From a checkpoint of a small CTC audio transcriber.
Model: norm layernorm, activation silu, moe top_k, layers 6.
Training: adamw at rate 0.0014, 9100 steps.
Data: trained on read English sentences (LibriTTS-R), 15625 training examples.
Rows from block 2 of a small CTC audio transcriber, named by matrix and row number. Rows with one number belong to one neuron. Each number is 128 + 24 x the weight over its row's rms, rounded and kept within 0 to 255. All counts start at 0. Numbers have three digits each. After the name is the row's rms in percent of the matrix's.
Before each neuron's rows are labels from the 100 clips, of 14848, where the neuron reaches its highest value: "top examples" is what is common among them. Only what is clearly more common there than usual is listed. The data: read English sentences (LibriTTS-R). In brackets: how many of the 100.
# fc1: MLP up (model.blocks.2.mlp.fc1.weight, 1024x256), inputs 0-127
# fc2: MLP down (model.blocks.2.mlp.fc2.weight, 256x1024, transposed), outputs 0-127

top examples: voice: female (83)
fc1.655 112:130148149114133135119071149104179146132115127114161148147120117058106131121129123106137134139098094158115123113164112127153165139099089082147065117137160113120154106167148069104115139135126130139116156120094136125132150148121111109167164113103139130134153104133100155096106140115163101149143140097116191134122136121091099174153100138091085160139145136148180150137129151125118117106145
fc2.655 110:152117143129080097102116162140073207074128142141119114105160133113144120154184077099137076124164115135134143142135124086154139150105177144108115106107101116096139081110132139147123104093104117106132130143167149107140138100134114131091113150155123168152121116143108121123167144136150158110167128116085094168167099122147116120136140096156105137137122140115132153139154150121147116125137

top examples: the word "you" (33)
fc1.353 107:105089106146130126138090103139114130144177130152137138138103130141123155155177128106133098129165121104135201158113107136105155113140151137134141087098087132149110113108124107171114158107105154119141103109129114077143100114134183122149151114095122148154111130094130141154130122113167110077150122117093111158106122102098100156103110174143113125120133128139138166081105141134148101145094
fc2.353 102:128137107118115084119119126160160163132099159090113111110113135110122123125109112115116146133086128132139093151091106110128102149155104115138160118084133128103186148131097140110157110158114135139106135114155113105093115111149109175087137091163201129162132128150111135101153134145102148117127141111126105083131106101131165130134084143137133139136173124160085125150128099145166143099166

top examples: the word "had" (25)
fc1.77 101:159118102114128165125113092113150129130121143170156133153131139157131160109157074134148104138176115145112167136153136116139138169074084116109104118113149116077129145123132147122159132090123108093121123140162107121147124127131170143170127090108117119116118101130152135103126185166165116130128110162098115169148136107154095149151152135140125117170121180140123163117143093071103130140141
fc2.77 105:123086139135153101163131123132135116136134116089146111122113113100132097121177119142144124131095170125133109108165110180140102149107125072122164081111123108142141118094159105147147098150119136087158131120117145122107149123133068120110143140127149134171149169142119123079078092132097165124103105079148130079115137140141136103138103110123166140142106065134161116103129111191183108134118

top examples: the word "she" (25)
fc1.462 009:186079136137085121129134132104071145136107138095118155123121120186100165096126078120165106114143099156075118140145133098157105119133113164108063120151126122134150126127137151158126114122127129126104119129154117165170134106092117133130147178168138163128157136135142090129145106125117067120105161120084154111132158124125147119120145127102130123124151129120142116138132124141176126140122
fc2.462 012:083112122122158146121133102129152126154171153119142117148099141099122123136123177112100183108102137079113128118086125175069100130150127087122159164091132123143138129109134095116128135127087092061103105102165144125088098137144132141098137118127130134144159140109112152103091132142080140132122084141146118130125133126114119120098112129144090116156137132126147124173087118081101127112154

top examples: the word "she" (25)
fc1.713 009:127136146086111173124108148137104134123121147154098117108138150129138113122124146164101153132104133115123121118172152102184143143139126134119120089148161167130083128150141147139104096142164149146094122128168103107199082156160106115141134130086120136123109105137124152110169142147139119120136115137085120134101152125130144137163110136118115103080155145116144138172117155157079119169142
fc2.713 012:150161106190174091136131112161108138135125154134158112124143084126137136116146082097118088135129158163129142182106120120081132102111151163134146133134140104106155132129126141131108112166147110142153141140103136110068203103102107087138099148124083140144091139147134117124114119125138137088146138126111115170128115105142126120098145111121105115119069144123111160119165128094098149108113

top examples: the word "said" (63)
fc1.592 011:129108114134147128099113161140112138125103075158101124159150106103158155139121107083077102119147163129147145111104164109155158079157145129118116117145137122105153147089139091145133134070165106113119153169143142160151111122115050131130124168139142129124093116123148145103141135150160130125101150102165145093086082161117109147144139139182084114086128099114095105142121113122133117144139
fc2.592 014:114136146128150153156123132159138102135151156090115137113141106131133131139124141147149125159143101126138129117116109169115091150095049122165101120119132180146126126144092115110148130131155161109131090106123124084131161096145160138117093124117085101104138118126122149110095127117096142150143112139120117091205138133127093135152106122115115152166115102112130152076106168099131146130144

top examples: the word "her" (26)
fc1.595 117:158115151157138129118168111129164137155110140154065132137110116146171133084136121128113141179132111101120116138156142142107135148102101101147166147098109141101104093143095117098138074117134162070146145162139119130146130147100134114093120106127084121095077149099149130127145210128162117150129127115114132117154151114117155085116109107140146088163092123154162118118149131128127145152155
fc2.595 108:063116127128095123166096125140109172109113110117134054078123173163131131138159124158137115132125143110106161123165103122127140138111151097127090158139140140143146123134180164206099106130117160147157086149111147138170095124167149132131104160175135157142118106115176145159167075113140119121084116131099140106105176103103143114158145091125127096115117130123118109150146099095106144066137

top examples: the word "i" (49)
fc1.19 111:119164121150111172149116131138107135171139116147155086118140121151104148140143093124123092118188064127094169107108156095086140145168151133135054141153115120167110142131121123135133117167137184162108130143130076151113106142092151087155110121149145115140107117124136141140143134141145092146160133120135139124158105119121099175113126132139147133106113137113144122097141142161138100149179
fc2.19 116:116155125109121120109113114096131136110087148131135118150144144151170162143106098108108126135121109124100126099122102131123163107111129143137174126145156142121109134169116154134095092107138092136113154120171126098150139131120135174142132172083164129139102115131133159110140148133097150149119132124151132139163123137160120152140154125130061178172166166107101145110145144092134152140123

top examples: the word "and" (88); voice: male (84)
fc1.651 109:076120174110101127137133153137140143130136153143112084111114126169148096139124113111118064120127031142155143094113138112096131155158142073123107135113109164144096150185126123145078151138142081124115137140162139083126153119109124131135122095143143113165145159124130139104138158110131107158124109100127151129132123105114118141164133142139124127149131105108150127154114106116122122106132
fc2.651 103:145120119107147128137137135115138162142104167156138175139179137097165102140107125129165134112145114127134147129087167147129163158144170141118160172141145151123142128096099119149139137104110133119076123134145103143140092182083124144117136106129122120118129164132128112080153110144142116082088158173135168111123115135118094108145135106099066105152126130162119157175123110125090129124123

top examples: the word "we" (29)
fc1.143 112:134079152138112158099103142109092120143149129136088122117130134111114128163147141148109106135108087118163154144104104114128148134156142110135149150116135110128119144118094138126098128109139144130140144167116147100146126136129112071135120118114123144145117154133159118147132164085120105119107097106122138114109106083107100134144114134112149128132160114087137166117152129159099114124077
fc2.143 102:111131099114129120127110132142147182166132107143160102123130121150166138167127123154120102089136150163114148111118137142117129084151091137095113098133126170113116131153106149123115089143139134170135103090079110098169128130127137118126131135146098180142126137132121149137126119119114158092103131155123144129117134102105140152112121126122135102137133097154165121163129098169151133084180

top examples: the word "with" (36); the word "his" (28)
fc1.107 104:111111121115094152120141152086123177140127125145137110128139147116146161130127121118116078132172144123142090131109106096139140140091147104160159118103112116104141077126105077167130159116098164122105146144085106104118104110114133101135125087120146218099112140124108083139149127129159107143124112163085157126134121130123138149146089128143167104111153176109123152164163130132136114145114
fc2.107 096:148165154144098137189082166108141141144086135128099113132130122146164072139139155102161115131147100088083106106125143124138168139156147122097159167159104137151123109133098118131119160128097148135139134108182105116127131122138128134094151129146100118095104139145134168120158086153115055116101123146137134113163110120132105103120156085130133122109125118099125180139139147098102157115146

top examples: voice: female (79)
fc1.116 106:124159185188125161126135123141109149169118151124128151135107104124095150088132124122128130135121114116145141171139134089139121140111125093183176148101119104129138144119143132148119112147147137081110086132086172138121139129123088152102144142137106098106117132142121136107146111120129114157143162101113115139166141128102110115138128148193146127180124122069152129117122146130105102119153
fc2.116 103:148108129122114117091140127114134152136101137203117107139123168130123168155101113105112124136138138169124129124110134138104127151073127152146129185169121149157105110144120115103072121114133118130121122141121130132149145157096145139147147121096138123121150126115134112122099112112110142100163087149114124138126113136111133149172081117126161092119113131143147126102147137155113157129157

top examples: voice: male (99)
fc1.531 115:160145144115135087121202130153139145127117127119156113108098136084086160141178109085120118141172123147133181127102138163132151132095136120144117136074133108126108141118094121108135104133158133127094117093111068141129129134172163066158088126120137142135067145142149139147151186133130128149090124106109108211131116147117140135116074157127147126136079143099147128135153104073128152173125
fc2.531 127:124162092179131102133131136148160140116150119088067090096100094131107210114112102111160118145108114145119122149099078097101143100135128138150137123123116158121115126135110172147152124150142088131103143084123136086155128151158128123111121118150089129169121154104124161148111145151124101122136110130126127100138154106099118111131156118121102120142120140164131141152105092067122143132119

top examples: the word "was" (41)
fc1.456 102:124165131156101112098114105128148114128099119080164077122118121114158163117092124087108097130185138140112099155148113135100150143124129100132136137112118147110126124157116118140151085123108105113095105180145086179170131105124126115149150136159142123171153143131133095140086182135144125137183096115117123172116157140111133147112116119102107102171126132126156164143119122128082100121111
fc2.456 105:087132114087149104132115141148142125130153124106145131116098104130144151135111092111162101119075100101087135113170124063125120081138178131120113116108157117155134107136130119075103154098125084131165129130135118147123135094150167127140123131117121124111133110142118154117113095128144126131117150158125146135151172134115070126150118156178131132130080164129116095138150099162104144143139

top examples: the word "that" (37)
fc1.336 104:153158139133114177109092131110135146161130142111140108114103119135155159115107137138123137143165126118123134116116108107153144129121110092146122163096125131159088123104070167095110090150133116109115084105129102109119113141109156158108133116170091131119094161114108135101114162116156125131128103133118132128150129132145134125115116140119101071116131097081147118115134201115125141136109
fc2.336 108:112151129127096144123112152127143125121138121157159161099137173170169140159136084118126097110102119132081129139148124147116132131142140144142118108140114141131122147128170107124127120107144074113146112165144127164103104142106125081104091136110135139072104159136126127141159093133091127108149111144103154142100096102122104162151164136140162145111077115111117154091136157094139097138134

top examples: the word "the" (74)
fc1.620 107:125141153101117154155142106116114132139103129102115139139106113098089132131107135097152148164123096124148122106126142086118113138127158125132169165114158131150119141126101114141097173062132145119133122116133126126110186131121119109140155154094118108151144145113143120152161131129161107133145134098104107171119132125110125122204138107124153147173122108132128150129127120177127113102167
fc2.620 098:175117145155111145166114127172127150147180162166084140131136174126112125134139062151148079104081153129118119157142139126082175106110103130155092126101079124152142152130135154124110087160113164131140104112101115128147121149096118125107091147107186111122106156162123147118114124134148102114146119093094146124147121148129156137119073107082126093135097156142099142128134182073137100146126

top examples: the word "as" (27)
fc1.318 122:084151119182101166126090143136171191114139126132133170107094161119119129119124073082123106106139119137092207139081117105100149148120152172113111125124098133153119176174113139171088145109156141118112157146130101082136140141092128123116120091151140094144115133121120133149146152127171115130112132124120141100185089112129101142168130116130116137134125124152133102141131156115158159119124
fc2.318 114:135149135131085131126150132141098141115124164151077144131163133144152103146138130085116095120151096183115163124144154098170146124091151149096119129094120113120170130163119144103127108122113155136114120189111124120179108134131130127101134111088145124185071170116075151098110114119128139090150123147106142131154118156102127152156150141145130117126149112139171166084106103127154160161100

top examples: the word "be" (25)
fc1.634 100:112080123156124110115176143122110152185124088108106135135083133130108133146108151191129122130127118124141112146168123141126109167168127138128133141116145148168104092130124095127121152108092158055075153139081145147114101130151109113126128120127154090104154154146088096108150128139095122134164136164088113139142156097119128140150133086108135119133140155121132157132118158119121120121092
fc2.634 094:110136160100136127131104095109113106113153116126163126148167131154137133136113165105162123137119163139094139154107143170079151123080114157133131142116088148136141131128108081161095117137117113173126137125145121119138106143072141112142125112071147125125120080141152180134097138116102169119119125123142116152109097119117140113150155161165162168119149156080140170100118127097121124118139

top examples: the word "little" (33)
fc1.209 106:132117109134106173133084152145147127139088150154118110096142133116140133143152146124114113116112100077126131123108125152107168209142097112171144151107139092171115116138122115165110157130115144104162106121091128083123120155152103148116135165094161163074094184095086103133127127106126097148120110112103115125133120077105112113125160160139110165116080120137123132096142113149152119107135
fc2.209 102:155159153154118123105135095130096161151149131197137174109157142096125133098107161092144139141122096124173122108140135095116108138120152122115092105100129153091113153148100115116119110154087116170122122121087116137149095135149138117138135100165134138120129115092183151098109138107112111148123133122148151143110118160154094138127123097125125098128128157136126158175089140115117129110144

top examples: the word "the" (74)
fc1.716 106:117123129172155132124137059143113128125095128104119114130083096100090144121147103130150132153133151119141146125140135117174136134149113145145138184103109128097116120170119102099140160125134132130122124174170111089135131143170114089119135160070110161176147129095164101163123123145100101128119129124130142100117095106099117138112146102168118170149111117130129123103139107091114139103129
fc2.716 116:090161151129134145181154199130143155119127142133137160134140147135142079151119109123117086130093148021112106164184133122111129080155153083137115132161115103145104139120153144154099120115161111147133124093145134155120096117071072144109108112153141125083128129148127133130124130104120104132113109110125152156128114128126127129182132114131168138143123118103150105137123151116097135163143

top examples: the word "i" (48)
fc1.557 107:114141115140115128132119140157120143143141108116118091120114126087087131138163126112096139106133104126114127099158101131135153128175149153140104187170117148148085103171124101121108138118138158134122152123122085140121147106163117110114129127111165175138166135124111137142107099142138099135165123111101151128106138105055060117111100113107075130153080146141173139120131087121160098152150
fc2.557 098:164085171167118133121124143132130131089124121117140147143113110183134124135158119151131108090119081153097124106132137147113157154136112155085063134123094126142165159128118131140115138090144129133116112124109130157140152173140151067122157122107125095139120126124119124128144115141173150090172123114118122116129138150137089100135137126146104135139072143108139144134115152142130141173131

top examples: the word "but" (27)
fc1.270 105:148100105116096149147109179156167120138091118106095123126152081115157150108144122144103162108154101118131150152144086156127150166101130154176162160118114127158106110123108113112120143149108099147100127131153126122124112113157110169110106160111131158129121146148086089098084117107155109125137117087140148176125121102128119149101132122195111155142069101095151157157128141145099133113153
fc2.270 102:126106123134098178115167104091123102119144081147111143114143199118127126123153136135121141149138140174115121142099158138128121086153134155141087161106106119128140189116102167145154125131113147118129124139096169117160126131123134144131168139129091124124142109161189165119155125149116133109086141142137099097144128166112128124109176096141119131106165108114098109109148125136142151130090

top examples: the word "but" (31)
fc1.83 114:101114083146067179147146147118147124088144086157104126129105136166132137143128147157136150110149096118170114164101110098166128162134178100161094149153135141137091127109119165095107144145132122148113112097140109149185146122148123149119132166166135149143114142112111150153150097120135114102148041080115085137153128131129110107126138080120155132107124126052125134108139144113110127137135
fc2.83 096:174162120159103097147111105183115132119123130087127134103104094149133115092079158170149119134141121136122119164142103092128114129132132101114131110185140136120143112113114090153105122082144096159161113131126119122114120129170168162129138133122067127091147130130120119107182147093148152130148148147118174175108151116125156168122183097187079144058121123136142095147138161127129107083121

top examples: the word "of" (73)
fc1.174 120:130135151173133127101172098120104175151164124158154122111119099129126132132144164125154132148164147138094147145148112145117109159148162148143115099113113103085119104175106128101148138130140081124108122099143098131149136122106110102151143116141103168157109099136149114122081137116149116156158117155130114108104121110109081130142093108137168118119124126153134132116125166098152118141128
fc2.174 139:110143112138140119126138163107148133132163109130128154137175087127127091113122175134128089143148123103104108166156135107113119107089162151095119162119136102068118137137094127113111118128118087126122129115115104176158147116146116098127066106133142118146167139085168094117106128102169108152136142126138157064135123146129095129140141073124154120127160112174133108098151129100154126143131

top examples: voice: male (98)
fc1.84 111:117135104146128104129146101146136155114133128156123145073124093132091169132132119152108171164132136134171141135080106175101167116141152130121101103094116131176099166179098132086114092157171128130126155119094131117087133162118107085121117125148179135111118114116157146139126150116107128181136118121141114132145121099122124189166134086158117174141157112133136109124152128137154171160118
fc2.84 112:150124155140088140096121122163132151118129138093105073162102140124168113128131161046145124062157145141088146110137066100107135119160118127136097135149122146133174095123150127120150111141159169140102108142151115101166124180081085110142112133129114135137177150114138120106089114105124120135160121121118131094120157143136148138144146098182127125099165158157125129090091127104136117103105

top examples: the word "not" (25)
fc1.380 103:117106136116095154134133132147085173119106091168145131106118116128141109093104110092184123086140123151165105132142129091118149102146142154195117155111104119112142135141135145104137084128124124094131173150113096131103120117120175141148114157116106153154163155112124113138110132139206096176101085124136116140101133082137122117138118107119152116149078111157133101138171127151138122149150
fc2.380 109:121147141103134077136174124150102130143163163117123133120135124111089155121108126156145150098110161073124108135148184111114133147133127110104178098163126101138106070122168133154119137149130128153085115095157151103121130113100134152142164149157118114127145145115120094166144108146062088160138162116126179150180160146124125135153107146119170145154177145126147089122083125131120100128116

top examples: the word "was" (57); the word "she" (32)
fc1.276 107:119150102164095153160096124147116149118124141137124148123104091108130093132149098147119140160146149119136148099159159116167103155192142158159092143132150146158151092131130097085149138109123120136071163122133142105123105137152098143116117141123166113104157089149172126094096153111132106136084110110114128123132104161148072186140171130123093121133140125116081135122111125146141126124157
fc2.276 111:099139144106058159147110128131147148129127095092153121132134116153155122118122139150112109139146134113099191135124126109091166126109130143134122139160092099135159188084097138074150101143135060098120155168119096170121127128138111118104100095097151156158180180090128125145138122143182140084124135138143090137173141135156144158100128128135111140136102127131142084123123141141104140099133

top examples: the word "but" (27)
fc1.551 095:118114120136145124082103151139150120151119098110096123135116151137142140148116108129162096145102151157150133125156139129157113127128127134152106124093105107109104097154125113072139083089161096139133129138134145137106136145147183153085127115100113104192125146125130159142084141123163126126168110155134086137153155137065113177107109115109075087131115133153153123166133147089094106141134
fc2.551 091:126128105096110122137132145151148124190137138103120090122112125105157095138107079119155105133129131124138126149152139153129129096167154120127128143191128120119152102108152143133106121143091137133130112158146160118186136114136084092127138118166150108091129162167130093168156109148133156130106131097122115123122100158139175129130114145114156180128169070101086121123119087151116107188153

top examples: the word "you" (49)
fc1.97 116:124155131156100125141092129139140132123127119159123116098125047152094170102110116171148169126135168123132106082131121105126104173091103107150102135107106139193161162154124124095121112124107123094091174144139125087155146124154120117144143138143162139154088113124099113147144110111152129096110092134109113070139094139126125150117106166188133156129125102125171130107091114158101170112131
fc2.97 108:130097131115179144149120134127128126119108143080183137095098121148130104124134124154132081142117145162125102109112140130150109135108132165146164106095133105132143092130165100161124142138143125119136120144109163147114072145121114128142133149103140101117095117106130115107088113165052150152119105153151177098156150149108170154143130113162105167144100114127126095125111115199126140127168

top examples: voice: female (100)
fc1.437 104:115133151133107095126107114097121153076117115117125168105093172133156131140141106109145111135098097142161140167117134131130141137169180127156160154146136113097151114106147132118131111126123148114085143080150127110138136107120110139153128093135137160122161142172146164064146129060108116165121101109101145137118136116083111130142095164131127131106147154157143196144125145102127147126139
fc2.437 113:144101138142108146134130143136113098151111155138123099142082111140124131091122131131148197129131173143123091081124126132097126164102087133088138101125162149117124121115100097117108154117123157125183116134081117130118163168141124165147133151138140150098088156108084093130121145159119145104072147144137094117156128138168135161144145082140129127130154130117157075103136126201148110119094

top examples: voice: male (99)
fc1.272 096:132121078146126132095173113115122123150079134128139120103151134098104152137136092179115151153183131088120139137114095136122173113140159136142098139084124135182106172126112166146105121138150180114140181118134113133108166121137123127125105150109144132115152166084099103111142129155115104152130091140108106134160116106134154122148168110130171153107172146159089080089153111089162154148136
fc2.272 111:140121167099134113116108102155125149100158167157140119140101128154154146097138209094139087137133162116114151124137115135146076118101103147136149146123143149083139120132153110116132128128140093132123122171113113100151103145101112161137102115161117118135109124081159137112131117094144151113147139139141140116128160176110093127137161101136135109169090134133165204160106152128094129096135